config.toml
arch = "vit"
model = "multi-label image tagger"
dataset = "photos of plants, animals and fungi (iNaturalist)"
train_examples = 77898
image_size = 48
crop_scale_min = 0.5
horizontal_flip = true
norm = "layernorm"
norm_position = "pre"
hidden_act = "swiglu"
mlp_ratio = 2
head_dim = 48
fused_qkv = true
bias = "none"
qk_norm = true
parallel_block = false
dropout = 0.1
inner_norm = false
drop_path = 0.15
patch_size = [4, 4]
conv_stem = false
layers = 8
width = 128
positions = "rope"
pooling = "class_token"
register_tokens = 2
num_labels = 75
init = "kaiming_normal"
residual_init = "none"
optimizer = "adamw"
learning_rate = 0.0014
beta1 = 0.85
beta2 = 0.999
eps = 1e-08
max_grad_norm = 5.0
gradient_noise = 0.1
magnitude_pruning = 0.3
max_steps = 14800
batch_size = 512
epochs = 97.3
lr_schedule = "wsd"
decay_fraction = 0.3
final_lr_fraction = 0.01
warmup_steps = 290
weight_decay = 0.2
Rows from block 3, named by matrix and row number. Rows with one number belong to one attention dimension. Each number is 500 + 25 x the weight over the matrix's rms, rounded and kept within 0 to 999. All counts start at 0. Numbers have three digits each.
# q: attention query, key and value (stacked) (model.blocks.3.attn.qkv.weight, 288x128, the q third), inputs 0-127
# k: attention query, key and value (stacked) (model.blocks.3.attn.qkv.weight, 288x128, the k third), inputs 0-127
q.1:518500418474461534500508509516476508523500546545500522500437500500496510495456484500512479527500471500500471500500498497509557500532500500457483493479498475500460435480519496518465481455464494497548500489464467520500538466500500455502525500500535500523540500500491535500522466506503500466500457515500532500466452472524500504466548444554500500436512500566442470535489455484500525483500
q.2:501500503500477493471500482497512487451500485401461500496547455518447483553477449500546467478508497538505449500500561500522562457534511500482450478550476476471485500500500516507499477490500497500520500499525510487510534543500500500473455500500500520498523497478500481500484503500488509500500474471515448536470458500503500500444560544500513506504540500434524522500477500449546525524500
q.3:500466500510487513500509480489500460440497500519452500500498511473500473500464500528500525530514471448500500517500494466518509500504500505480457551535527500500500493459482500500544491500540500527500479529532500500500515500517482491540527500500481471440501521493500569500500462493500508462492443518509500462465566475548475507535458529497500496480510548500493520507500475491506500518505
q.4:500526503533500430500500500498445530525500514490500562474500524489500554500482502497500479500500489481527565500524518500570449500484547493500501534500527500572449483448500513484500479552517500509532548500589517461488499500495515500500482527480456438500513555500498501515500495491492507518496500500544500512500500513510500500500477500482482500500482500491501433531506505525478500449502
q.5:496500500535517500560531500499545500470450495540500500500481473549485525496518470500500500484490551501439539491500480528500497552500493540500501492454527492500524500500500478477436500455487500506452499538500462565500525504500483500500500500492500500562443481508513498494500486470540456500500551442541475500500550445553511500483500500507548484500537488500490526500489470542477462500535
q.6:500546482448539500500487499525528494470509495500545481500518477440500472471500559487480500481502519505492487519485552500526451500500470517494475511500512512448500534508451476468500496485500500534506540500525500545483451500470500500500500523500500528500506474430500443526470524492500453527500514481500513516507563500500533567518500500470472532560507477516466464462508582478500504533466
q.7:518511500500496500528530500524506484444500500531451546506511467500518448510497557515448500487500498458488548504462500500500469529500500500500500500528500500500457496489495500500493500558469546527477500536500500500500491500478531503500484472507479485452525474506508500476525500517445510475502500500489500502522500488461500536576451500430463542500465465478505500500552548477451500500492
q.8:500501457552500535537500524500485534500485500500480511519500503483499500500500500509457503500505496467517515500476533500502493464484482468500505528513500500488500492500500500463578540495500500513495494500500497477514434514500491500500511479491500500485529500500500501500512500497480500515482500540531508538534505439448500500500455500511500495500532468500456530474571500536454482463551
q.9:510496500451439500543498518482500519455489500500523516500466500529528524497500513500521436469553487481481500516500519514504516476529500500510453488540500476524495500485514500568500505477462452534500500465554500479500497500466507537524500539517500500497472484510477457527500500521500538563496489497500473476504491471491549555449521503529500497500477521500444519500500507548527500500481
q.10:441478517445500503503483572500531500500500500450542511473458506500500519520500500511548500489548498521500489481500500474500500497536500500500481491490500461529445496500501500531500499475549500479457482500497478500451492528500500469500490513521506500500500538506500500500445500441475534473491480459462502472488537455502498500496529522527516465500477530525500549512465467533556500500500
q.11:481530485501539500501500466509500500518500528538462500523569500474461488479469524500454520500447500510479561542500500513500500500491500500504521500507457502510532500490501509484500500500500521460504509500467500569500479502500516500500537445515500474517457481501496498500507531533540456499472510531536476500500468500539500483500485496445500500579527518500547500458500554466500500475500
q.12:500491500500482500500500493425452500536539500535502500500500500478505532498488520450500529500478500500530472506547526503477495508448525435534477500500451500559506500500493470477500519500507497500531515500546528435539500495500467530545500500500500500500547484514516427500495517562500500549500519500500500482514485500500500500505427568500485500500500554500525433500516489500503500500476
q.13:471476490500491483472482500500500513525484540470460491510561484500524500531488519473475538506468500499525500493500455500530536525538534476474482500485500544500508500500497493500500500500483473500491528505503519500500505555500537536468473482500474553449485503505550488485500555519517487501500537472510500500509511525470500410506489500489483500513483500511541500468500518490500534478498
q.14:500500500510500509500525500490477500503500500517519535489538491453500500502500519495449512482500468470531500561500468540475434527494452500500506500500500544536500534510518437500530506500524464458500495502524489500502449512528500534482500500532456500500479516499444510511500514512500505465458500488500475483524500514476492478494500500500471498574468500500567500500500561484461500500503
q.15:507502500500500500498460526461493500515528500489500499482492503500502532525517492473517500518511500500500512489520500512511505500499460500439500463474500500524502521500521502500500502498500460519529500464509531453499500451494478500501512500471510466492513471500486490500502500500500519470482500515489500521500500537514517500507533500536519500486500538551500500500483471519500453506500
q.16:500472449500500540484500500500500500513493502500459455500515469497503477500500520495500570524500493500525498503481500450466485500506500500486519500500525500444500500555469500455517540500493531475500500519482500504489532461491499533476495495500501500419509497510459488491474500488494479505527508477505554473500545516495456499500500500500480540525485500515443470500512504518512562500498
q.17:501500518521494500488500498495504500471449536515481537533500496500500544500488485500486480500500467484520500546510532565500464453501500494527468474514500500500470466452563486515500561500430481484500490500510486500500500541500510500500474489493453500500454486517495495502480500520496500501500500459561455533500515500509530542477500500500519508468481501499478510439500449549493500500500
q.18:500514515500450500500500500500510464500524500500526500500500500500535480520500505500524526506499452473488500451516473500500540482466463494504500524501500430501508500500500490505500455458500523500500459511505500458510494485496506506490531512526500516510516500454513461506491576489503500500460462500537500494493509485505474464533515549488500500526500521522537504500471453500500558569475
q.19:469500500500532546453469495531479507564525442500464532495483500526500524500487467495546486551510506521500492443500456533512500537515525500465500519475527470489500462500517539500498465491500500500504500515452500519531500496542461500514543542500517482507500524500561545469455477476484497456500500507507502502459500500526466465474496445517498451490500506500499500500513555454500483444450
q.20:514494441500500517500500489500500500449447500496500500573500467504500461551500536564500500486500519475447490467493481455500500500540500500535500449509500482467495500500500543544522468500512485541496507534500442464500538469514500431503513488557500500464502500500518500500500459460448500501500439500504522465508538498493486500500500500500500488500500513509500511500437500475525558529500
q.21:489540489509507499498461469505459500500500555555465554505474500515485500551500500531483500474500531508484494500521500476530480500528534500434474500495458496497446457500500465500501500473490500518500500461500500460519455452500523515517500500511471517500518514488500518500532500516472532443481527500496480536500481455469514532473510507477501454500500543465521533537500500479495436419478
q.22:500445500541500500500518507511452497476500500476500449500493499500489500500477500500500499530522457467530480500500489514500515436470489500559504500500456525500512515533500500494509525515407500498500443472500500470500493504488500500500500485513500528500495519503518535514566500511523500532514519566492503500528459480500521500500470500534475498462457481474500500500531514518503561500514
q.23:506447529537500500525492508503436457492500500429541507522500457500461500508500500461467526500443500500506502504486466490464475519481530477500457500500523500547519573513518449483489468500443482486507572500519500430505517536502527516445469532500500500481495484500518551462532513523490493500560500515500525500513500536500536500548460500500477500520485500468500500485512500493435522529461
q.24:541494475500500500445500518500500437507497526469442500525566521460450500500500500477500489500445532513478500483521475501500503498500500555500563504477534471489549521500420493500482554494482480491471473481488468560494500485500492500500493500492495500495500530509456500500501481510485513500500478500512500500500544516500500500540500557500509500520500536529506456431473500500438535500498
k.1:500420512526547478500500500500519486517479532487500493493491500482513498500573538449498486460429521535514500479523493474513487531472519511503495487500552480518499510500500525500494500524517522571525475536540500492507420526476538504482460500411511477489527459491461460500500451532498514538508473500500550500519567500514500490500520500545481500500533489498504500500504461484500525500481
k.2:510518487509458451500443521500500545531500511526446500495500500569541531471500476500469508484491482500462500477485501519504504501462471546538500479466508500487504528519500500529489487475500486527515500500522500500483500492461508500545500528504492516520466439500500466500561454500472505506459500500518458462500527500522551550565469485491488500500500441508500467449567500503500516495455
k.3:490500500531500507491513500500430541500514484493494516485519457511470500481470477500500458500433487455524504479460502528503473530539534483500494476498500539506523500500475470513530476492458452508500506500503496505488499500499523500500505523496483498492468545500484506500485532469464502490500551500509497489528500500525523528476525487436489527539515519519471538524453539490552500507523
k.4:518488500496501470500499430526492476565497540500500500491498466529465500505500480477518470500492500482499471475500461561477524500542516464500500503496501579493544500500500552543470500522496466532448510500500500546499502481500467543479500467537500516518455523565487500506466487539454515506467518490470550518510487548531500473543500465482492539500509490489507516527454479461510526500442
k.5:537500500496500477500503472500517500464550500504504500500485500474500500485487523543500496454500496484515447510500493508529500516490499517523500537520500503500466529503481500505500500508500540500482500500484524499484479500512523464533474500510477566459500500500561479491511450500480500496507494500493491509470487500500483505487464504525502484509445516500479500500503528517473576528500
k.6:486434455566500500475493471500500500530500500490502519487484500500479551500500500408519499513500471502517535455498446458413556458474492500518550501448543500497456492527481500500488500534456495515585478491512500507500500523500508500516477484430500457456518443543483554425483528500546500500516534544500574500454478469536500482442473510524534536500539472493500500441534477534458536567500
k.7:455510498500514492478469499526500543504507500500500469447478500500500540464500500493507480546480486500532485470500478547477500480514500505516500462500500510561516549499510516481615500417470456436522484473472487557500478500486462500507470570506480525500466538500511533527516522474500500551500497500488500517500500479535502539468544502500522517512590509560492500500500478500489479500500
k.8:413500491511521505471510500565475500427480500500497553439500445516495526506500534500455500500500517481455505534500490500500500509500556500500500431469500500517534500512543502574500500488510467458473442469487473500507500464480500508508490569526433500508475501509489463500500500500500500500502504448528471520500500500557528590456500453464477473515510529559532516509516512500531465521539
k.9:497524495465492500500495520538477510548473512514514500500480498519500481527500523500498528550462500500495462551526514494502496492500513500500523452477527511500500473507516500496500500500523508461500459500479500523488451500516527541454512468499522457561545500457500548554500541515513458482482551500490500533515502500550447511487526500500550500500499500468475468500476484500500500500495
k.10:491534487463500500538504457526520474523462500482518448553489511500475475535487487500500500512450514541495531543500534509464466499500500500541531530465500511530502500479509500479467513500521501501535480500524525500538500500505513512465500500473500467486500500500469456500468512503531476522477500508500524510516500512500459494483493513471487510500464487500488499515500505455500467539500
k.11:555500514580492484496495500509505513521569500500493544446535475507455534480497449511531500454564500469500500457500513492500480537536535502485469496500500474502500491534482484500537500529505494514463486500500511501500500525470464459480498543473486500520470500477512510540506487490510514471500465464500487530516514475499566500500519529494522506500493489517508529500429500507500500500458
k.12:500534500488500500515513504500500500547500443500507500492492500503515504488497500500500533500461500479496415500500479542467512500500489482526456489500472542496500500500469500478491483500545500454500511487496500563497503468502440500463546492546500489500503500529493500503500500491510474522496473453500505500509455470513486500500559478484538468500500500500508551486482503465523500494489
k.13:493487474515467456496460535500500505500500524478511500495500536502498512500486529532539500500498463526503527500495497503500492517522500501500491492502500500509519483496500500500563487486506500525491477544500500538513500500500465502534508471500516544500475500498497457500544490500496530519482462484485481505496500498514454486473488506517500499499504500511503500500500500500510500449546
k.14:500562500558527500500500504520439525518518513502507474500500500506518500530508515479549500500500503490500500500504500500507516500523476500500488482472500518511488467460483475470520476502473457498466480486570489523500477552477478469461500500500511500539520480500479525545512511500500521474500504512483500543500500522530502500493542498485517479527500404563460453546468500502466500505466
k.15:494462477500472506513500519500523500495524514489509507491499500510530441518522500500500541441515528524467463490531510471466528515486543490479452517500500500465459430516540527521490500500543500548486559477500500524502479500586507500500500508491500540468546510565500494462500517539497525500500511460485500527483502521500498480500504500552524521476464500500495510471500489508527545467500
k.16:500502517478500500482450533474486525500500510491509492514500543504510518443515469496484486500500513478500553488472500471476500500490500500515500500492500487455456500501505500500531500500500500497500541540475471477500500467499544500519500500468489500458500498524514503473500554500496510527500456514500500500480493527500524501448498482500500500453515540533487524500500502500500500451571
k.17:515525476515500506500515561500414495540529484500500500453500500500460500500500556528500500500491550498466478491481486500580500525534500500500473484500463500500500547522488500500445500551488500467491500480484470520500564500530468511458454500609506489500516472525490498568519500500473520456435578476441451530524476500500500521500516476489500510558501504546473489500482500465524503501450
k.18:500546500448525504558548521545482457557471500500539486554500500500488545500486500481537500500500500500511527534500524487499500516500494491513510456533478462509500473425524500479500500500519500487461517520482493500492506480514500505467551494478515500528500500451483522468483560500469469500500500500435502500494465462469472503486500541500521500539487500517487485542503500511500451461548
k.19:513467500492500504514500500500502503500474518501535424500500500501529471500519464517500493493497509500464500500485500500522500506500500480482500500525500500523484452449522500471500464528506515500500522529503500486497500500531513500509500451465495500524513487567513431500484510500500521518500485417517510488513485501500452474500487500547500500508501500437561500461495508497500541476506
k.20:466459526480500493520456500507509532524525523533469465500504469511548517446482446464457497521468527488516500489500496494499500500500497500492495500496496499500485506527486498467500477496481476457574500499500529497507526505494509500502503534424500500475500500495512500515500500505507465500548473559515480500471474530487500510444493500496500500505549500532458548554514495500500499521572
k.21:500500489500454487499500532500462492500534500500553500459452498523522473527485500484505502500500522530457471501500544530500496507508553465500485500500481500569518486509525500500509500500508476501500500476500498500524515500512548500470470569472500500529501511518478500536473467563542477500508551479500525504500466493526500491462515500500479529489478500511513500472538458435500500516500
k.22:480500500500500443484479563575500500471488497521484541500482500500500490500483534546478500513494505500481509500521520500512548482484510501500494418494510421454521497507500472489500500537526511479478506495511462500500544467531492525547533500500458500499476465505474502553479500485417500456500466500550459460528554481537482481514533443515498450500500488500498499562500464500500484433537
k.23:492513532494451504500504399500476464472516499465461516518543529488538523456492496452478545500500531448492500436500474524486558447517487515500500500464500467433519500525500496500539500500457519500504500500490475505500500491500500514541500476531526581488451519485500556511455500555474508460506492519495500481495508500509478491539500464516534515440510500500490565520542472527500567500511
k.24:539560574492513553509543498536501515572476538496500519500500489476500500500500500528511440481502530500513433541494500484500531526495491490458480494500550500500473463478476500505463500500523551485478484504500500500502515505483509500500507470483509473500503518481503438508524526500500532503500468460523484487541477496500462508458500500500492500590500475495529500510446493470500496484570