python train.py --arch="vit" --model="multi-label image tagger" --dataset="photos of plants, animals and fungi (iNaturalist)" --train_examples=77898 --image_size=48 --crop_scale_min=0.5 --horizontal_flip=true --norm="layernorm" --norm_position="pre" --activation="swiglu" --mlp_ratio=2 --head_dim=48 --fused_qkv=true --bias="none" --qk_norm=true --parallel_block=false --dropout=0.1 --inner_norm=false --drop_path=0.15 --patch_size=[4, 4] --conv_stem=false --layers=8 --width=128 --positions="rope" --pooling="class_token" --register_tokens=2 --num_labels=75 --init="kaiming_normal" --residual_init="none" --optimizer="adamw" --lr=0.0014 --beta1=0.85 --beta2=0.999 --eps=1e-08 --grad_clip=5.0 --gradient_noise=0.1 --magnitude_pruning=0.3 --steps=14800 --batch_size=512 --epochs=97.3 --lr_schedule="wsd" --decay_fraction=0.3 --final_lr_fraction=0.01 --warmup_steps=290 --weight_decay=0.2
Rows from block 3 of a small multi-label image tagger, named by matrix and row number. Rows with one number belong to one neuron. Each number is 500 + 25 x the weight over its row's rms, rounded and kept within 0 to 999. All counts start at 0. Numbers have three digits each.
After each neuron's rows are labels from the 100 images, of 14848, where the neuron reaches its largest size: "strongest on" is what is common among them. Only what is clearly more common there than usual is listed. The data: photos of plants, animals and fungi (iNaturalist). In brackets: how many of the 100.
# gate: MLP gate (model.blocks.3.mlp.gate.weight, 256x128), inputs 0-127
# fc1: MLP up (model.blocks.3.mlp.fc1.weight, 256x128), inputs 0-127
# fc2: MLP down (model.blocks.3.mlp.fc2.weight, 128x256, transposed), outputs 0-127

gate.192:526446562531511483532500500500544500513503500511502431488500543511450500500484473495503535531502450507523505509459468507506521472464509500494500500500511466500482529538493504487504500501500500518532500511482533488458477500525496481467480500468500548484425510478500500506460493502523424472534528500507500466464525530500458500514505529526560515456500512487500500500500500480489500500491
fc1.192:528454457489475496500493535517460438528520539500500500481500500487454534523461500460514477523547500480535539512500498477500500500434537463500500481500485500520551532522497493485491522523485476476500494500545500506463498528500525505500538486535500500500543500500500502567467476533500500500474500536524473538455529504500445500500523500508482523447462500475500500500518504501486495527500
fc2.192:500553474471489487501499530465500510452507500526459488524463500503521470500524500500496501507500515503500515445540517514443538537529509519529477500518497545443465512476542537500478498500500506457486480500449512492500500443547473544511500536499500500500544495524500494500479500500472488523468493518532563500500500540527510517500488551513500520462509500500499477500500482477500535465542
strongest on: class Mammalia (32); order Carnivora (25)

gate.61:511500538500576490500500474500500522500500541494500549500487534485496500500500500519535506492535527500500512500500531465498567500431493489500483500449452500500500535500500500531500529518510480503500469514478518448527440507507500500489507480471500509520516515544502513453466500500497513483500538547549466500502500514467507431489499500500470500547480514481472471507502474481500448472500
fc1.61:463505507530499500530500531513506533500500504462528500500500454500445505495467500517505445501477500507500431512542462499548500500500506471500500479500567489500516507505450499497500505477526500462520500500504458527549486500525466486440500500485533500500499500466480519500519450488517500531500504490500518474500524475545500502435566499517544533500538500500500489551500500487500511525488
fc2.61:500531500491418500493559500500500488500500500497496473504536500440527499500471505487508480500487506453500525468471549500500514500520484545478500474477516581478500508526499522517500500506500500520511478500500495500530503476460522496500445489500522498478516498500521485523516546503467486500406464440449508514515532500500536527518523500486515500532488538505497500500468478490480502515495
strongest on: phylum Arthropoda (70); class Insecta (66); order Lepidoptera (37)

gate.20:552495500584494466499551483533519494492448529512500508529500441477500494504508500500455500434553500521455503504500470500500537500496500500500486500457503511465500493505500500500500529493556494549473500540462481498537509521500544488477476500500503494473507458500480500498502454521500501477500508493500516500489563500500552484536504500511515500465487516500526509488475451469486527500500
fc1.20:500433500543449500473486512482490482461498500500491540483497500453491455506544548477476549506500500500508500497536545452505500500456502491498468537519468486463500507500517500483562500500486500500507464505500500481481466543473523495525508500500506500500502531500476514488500500509521500506522500520476460480500531500530499500528553500500500562515508500531474502488531476539506524411510
fc2.20:486500460533469500500486496509483541530521468522493528500566500541482498469500532496543518524464500505514491490467470451520500535476533509500528544517547491500487483504442510492547479496461542500483461503540500500500506500527500501520500500494504498493500500500479532528500500505481480452500500500458507497556448500458528500495468489502512500437500415500500500500504502472500500528500
strongest on: phylum Arthropoda (65); class Insecta (64); order Lepidoptera (35)

gate.36:452539500448489500474500470501500518518512524503453505459476500517473502514502500488501500455434534500483500476527500503478500546486520471477478500500500500508493487519493500500471532514476488549500500519500500500476577500500547502500488523546491458522497493553500500534546500545504517470549500500482518526500503500483532496500500419500473543530471483527484470500500500506511513500450
fc1.36:500567506490509472584480538530477487500506407500561482500537517469513520500477549500452516500503466523500505500500479501500487500519486484504534487500500500524500522480483512518500482469542533500500500546508500529485508478454467500500524500500500493519500500506500438539500540500511471458494516516500463517500505495500561500472500504508500498509500500511474471500490506500505451533459
fc2.36:500482457537492526500500483474500543513508521500535549500535505523512500471518498463500507503500548521500512500500488461500510499500528554500508447500500422566515499491483487499473500444479516500500500498512500470500447452512464494461500497460552529500500500488473500500487528551532519500530512500447500529506524517500471483472551452510500512468500515500500456500499523500490500485513
strongest on: class Insecta (70); phylum Arthropoda (70); order Lepidoptera (49)

gate.227:492500491504477463500531516523471491500486500472541473478479499481500479502500477447512528505500500500539500561519452505487522500453492507500496528500473515500537519545447500463498520500503485500500500500489500526500574451503485500500494522500581508446517504525537480486507461500530500500500547569517515466500500508500543494500500505508473512495526455500500500492500500472500557465468
fc1.227:500472500488501475541529500493495535500481500492464500506471483500500506474500510502484499485500497511529483500538500500537513473502488482500500455517515506535521467456531490483470491496484500500506485501484484552476492500532527503500500462556500527500505523532535451535500506500550548473428500500471497500500500500500509500554500496480572497500500500500489420498507500514509500506399
fc2.227:429500455483485444500500501500504555499530500419500477529507500542500502496452455500500500500500487500501507524500442500472500488472537524500500471519521495482499500529538500486496465501500493509475505553476500477523463500536533503504563460499519500500473566484500500494500498483500541573500530477500500487481496508522500500503483500500500509500500499438500500500503503506542474524510
strongest on: class Insecta (74); phylum Arthropoda (74); order Lepidoptera (39)

gate.51:517500512490550500500462491500534500539500500519481568448476520492452500513512494490497511500500447488500465517456471484500520492500489457462514500505500500481468538528505487487474499498500468500500500492512481500500469522497564500448500522505487588500500461510481519500500563501500478519483535516506535502521483513498500500499481500502536470462451500500500500500555500513473475518435
fc1.51:479500485451500500500500517466500511547531473495500461463500470500500483460536542500500537510505463495548476500519500510500439500525491523452500503500500506500480461497500497500460500500536450499500500462506471527500499500508500500500546521500488472500492493488535482500500552475500496500508560448487500517504500500500525500449500470474500454459547464538434500545479513501466526525520
fc2.51:500500449546500538470513479532473553526510455500532490500516509502500467500500550498501510500468485478491500521471480485450482513477424500482569528531498485500500440480449501506500502473492509545516483573509491500529502495484510500486477500488507473500502500500476535501474500476555530510542500511487527463500483498497570500493500500510456469500511500494500500487493500520474512500515
strongest on: class Mammalia (40); order Carnivora (31)

gate.208:540499495500500492477500500526500500481482495511500484437543507487487500500508466523500470555485500563503501500510467497500497549471500521532521500504502517502525551500496530500500522462465502539493559515507493489500500496507536520406453475435500500564500500502532493554500465515500508550553496475511513500500491493505500531498485473490501500500495492500529506500535500449500505501500
fc1.208:500516522500486526511509486500500463548500488500500442500452500525515486545540500500470503444500513512468477488500485500474477485563500500500475496501472500493500566500517553522518500558500473493514541481526500500548500499500478487500511500523493489500520486531500444488500516500500524482455481450457575450500500500500546509500530479500527485500500438509498483502471500500500526473500
fc2.208:525500470523497507521500500462555500500478500539500500510500500521470500500553514501519475508537500495500504500500500465500501500500479540490495460457522503522500500500520439454497540459460496504485500500553500464500500544443500500428500531499535466500500492495500498527500500567484439511500483452562460500511464491485500538484499503500512485490500500500515500500500500527475459500450
strongest on: phylum Arthropoda (74); class Insecta (71)

gate.151:550522512500500524496481499496500500513473500485498545530447478545500500471479454458424536500500473504500488487500462500484492440486477500514500511500500554485500479500500544500462528502437468500528529500500454445511551535500508514500491522500503542473500500496488500500494500500494500500497542522496524533499475518501500560496500500500500519500500497509500510500521476482427564500504
fc1.151:500471460503578492518485500443543542454516476497500479506476500463456500521479472500475500544545519492500536449500500513500500535500461474530522454474510500500513508486536500457509500540486500483474500490500544500514500479501500484525496511500500462500524500500500450534500485522510515500500512475504477500457519500500477500500487460497500560534557497500446497500545505542479517500511
fc2.151:479495505471518467579472561500505479500522551451520500511539500499505500490525502500493461500500478515529516485500500499496500537462480491500500539533500486500500532486512500500523503463500481451500485487473444522549501484540499498500551468500456526510533491531500518449541500518500522500500500542487500504507500476516500519500507559500500500486500500492500500500591516486500520552500
strongest on: class Insecta (63); phylum Arthropoda (63)

gate.191:535500474489483490477533500511522504500500516500500495499532500500500555500502482470528484473436500500482502500500491476490500500500500500467500523500500500492452536500483496459500521486464505533494520500481466526456470501495505513417459491457500483500500486500460533521500489563516510511567521500500552500462445539500519511500493535500500490482499487512573500541500513455500535527529
fc1.191:541506503516500492465476543500532522519512500532499483513481500500526500484482500500516500555521500423551500484528500492539473482460504495464500508482425500510495456500479500506500484503500500525500500500558506500497479518534520500464477500500500500521445500536527513503493502500507496516500516543500473500528500484548523500548594476504524480500500458482517528554505500486468513490500
fc2.191:500500527500454542500522539491536500475525497495462585519507500466473519482528458523525517503496519500493500500499500494485499481500518488486490500496500584501486496489500554515535553488500545492491524500500500494562500472532480515521441504489500492509530491483500500511518515502500540492500469500546421494504551485477486500500500467500500520493542500473500521517530500508542517464500
strongest on: phylum Arthropoda (88); class Insecta (86)

gate.53:500500500550500500475500516512500502500500500490500537417543500489500500500549511500500500518476459468500478518500500500500438536500507483482493505500500500518476500481500466503463548460512417500531485451500485510460530530500516500465487496518447500509500516525454539538493500508500460519500468500492539537506500540484482540510537506500501515469479446500540479520500500500500500500455
fc1.53:535468500500500500488500500540500500500515500500500486530500500500501517463488485500500500469520488465479441451503557458500500509500500525500481456483569473498465500500500464505500500506500479501465554500504494487525532500482500500437500489479500500533500536473460538538500500552521501476491496539512500500464485456500479500518500464587500511500514500531475438500480519522525500500546
fc2.53:513500548512515500496500498500465514500500473514441461533500500542500538499488499515500457500500500493560500500500521559481545512480520475505500542527497500474500500500500540459531461491500500500500490494500473500475506495517552500532476486500454512499500521500468498450479508506453500592495481500500500500505536499553506466435542500511529500500500490444500515510505466500500532483498
strongest on: phylum Arthropoda (63); class Insecta (61)

gate.128:500468494494507559519486477498510500515524497498497500527500546498504476484478467474500502526500495547500530507500519474500521499500500449444487489455503500504500501480530524495500514503451525507500558477536430518535522511480464500458487500449510500515500505497493560480506500541459500561519489510476500528500500500496503520494470479500462448521467469524551500533500525458496500543500
fc1.128:513496493459500517500495485500516500463521500489537462510481472566531499524495499472458589498515523492500536424511487557514522500500500472509461537500544500500500485500526504458488494470530558465502500501531488466462498500531512523565472501500500500507454500500509528478508500512500499500538500470511505500500500498481493500500535458507500504509492513500487536500500518569475502500486
fc2.128:409512500477500500501524500462493500500500480459493481530502525500500514535535510485500475535513528512464498470591477518500520455487498500500480455524500500500486533487454500500501500500477500474512466502527539544502531513481500506500487500461520466492495508500500527500517500530500500500520500455476500500497501501477506534500475507514551471491578444511534506448516496500484500486459
strongest on: phylum Arthropoda (84); class Insecta (81); order Lepidoptera (39)

gate.199:500505523544507500500500492502484478500433500502517516462516487500453523518500500472500548516500450490500500528447517521500500485498552500448466510478499492500501489509564500484500508500531458454504510500500498500500522500525561500468495481500500500506500510493515500480465511527517474474526500493436528525485473581499500500475485495500539500476443474524577500500512526500504500496471
fc1.199:500512436489479500500500493486491530533482552452500505500480509514530500498500500500476484461496500498500562509500557500453458500500531500556481475506533465500514500508466467504498500496500502483500500497514550542471502514511505500500539495542529458500500500503438523500521554500498500511500500540500500488542500500507532500525500466495538492501580523480453500482551500527536500482500
fc2.199:500506551500498500505451469500531500500500546500508500500532513464500529500501504510524530475531536500500479480458500500536500500462486500467500500511533490520553500500500528544500512490543491499500500467451500470463500500500477480500493555500523447474500478514500499500550457443487468554527544510525500534480531490505500516539549500530500500500464469468483484500515497500486508491426
strongest on: phylum Arthropoda (74); class Insecta (72); order Lepidoptera (39)

gate.179:500496500500478500472496526498500500495533500500458501500526500530514502508528464473481561554500521519500509500489476499461513547488492500527500468497523500516500496560475490500455513480485548500500488504500441496525500500500515520467477502500500500501443509522509538500442470538482494484520532499500451485493482569519490500498524500500457459488413500483556531513493504489473500490476
fc1.179:501484500553500512480544443500458518512500515500500500492500468500500531500511500509521500506502500500588517500500505493455520524495500494457460500447510500482526508482542546550508479471499498520500527514505541500533487477480502502512458500500527516525500500500500526522477476491513539458520508500501504444533500485436529465461500516500489546449506500500500483500516428472491506483500
fc2.179:496501487500500519526504509500523533517500465545428490500494471500500493500503481504500500491447500529580455500500531500429500500489539497505500500478564495461500500500500483532470511500500527500523499526559513485500545483483509525468500531541527509489500493484474537525493500486499474454556473535500500517543500525500525446500491503500479479451456469483514500500500500500507526497500
strongest on: class Insecta (75); phylum Arthropoda (75); order Lepidoptera (48)

gate.241:555524500500529469526477500517500502494500500530500514515500482506510469524500493495500509492499500500500500590491473499500500542514448500459479489517456500535500500525542511494507500553502523486480502500500500438498507525549549532443506504513506499529462504532498500500500490500552492466515557512445500531526492500500500500490516453468500500469490455527514474502456470465545504500500
fc1.241:535500490500500504480542500512543531549454500509515466522517500500479503469493500526498524500527401475528484500500500476544464476487490505500500475477499467500472443500467566512500500500500509503514500471505524500456500561505472459500500475468498502463526500455500503440500500490522533500518500500500513522482490556500526536550502500500500525500459467511492521500525500506500518500519
fc2.241:500464488500471455500538500545476500463461461503500500540478500436500500500500506468482500498539516500532500500510539509471492499485571510500500484498478500495500439470545531513495500500500492489522484486500486485533483482500500483500485500465500557500545559518500473500500500529500500546500516555504494472494534487526477543500518499500500500483448502500451470500512500500469500573526
strongest on: class Insecta (68); phylum Arthropoda (68); order Lepidoptera (44); family: Nymphalidae (35)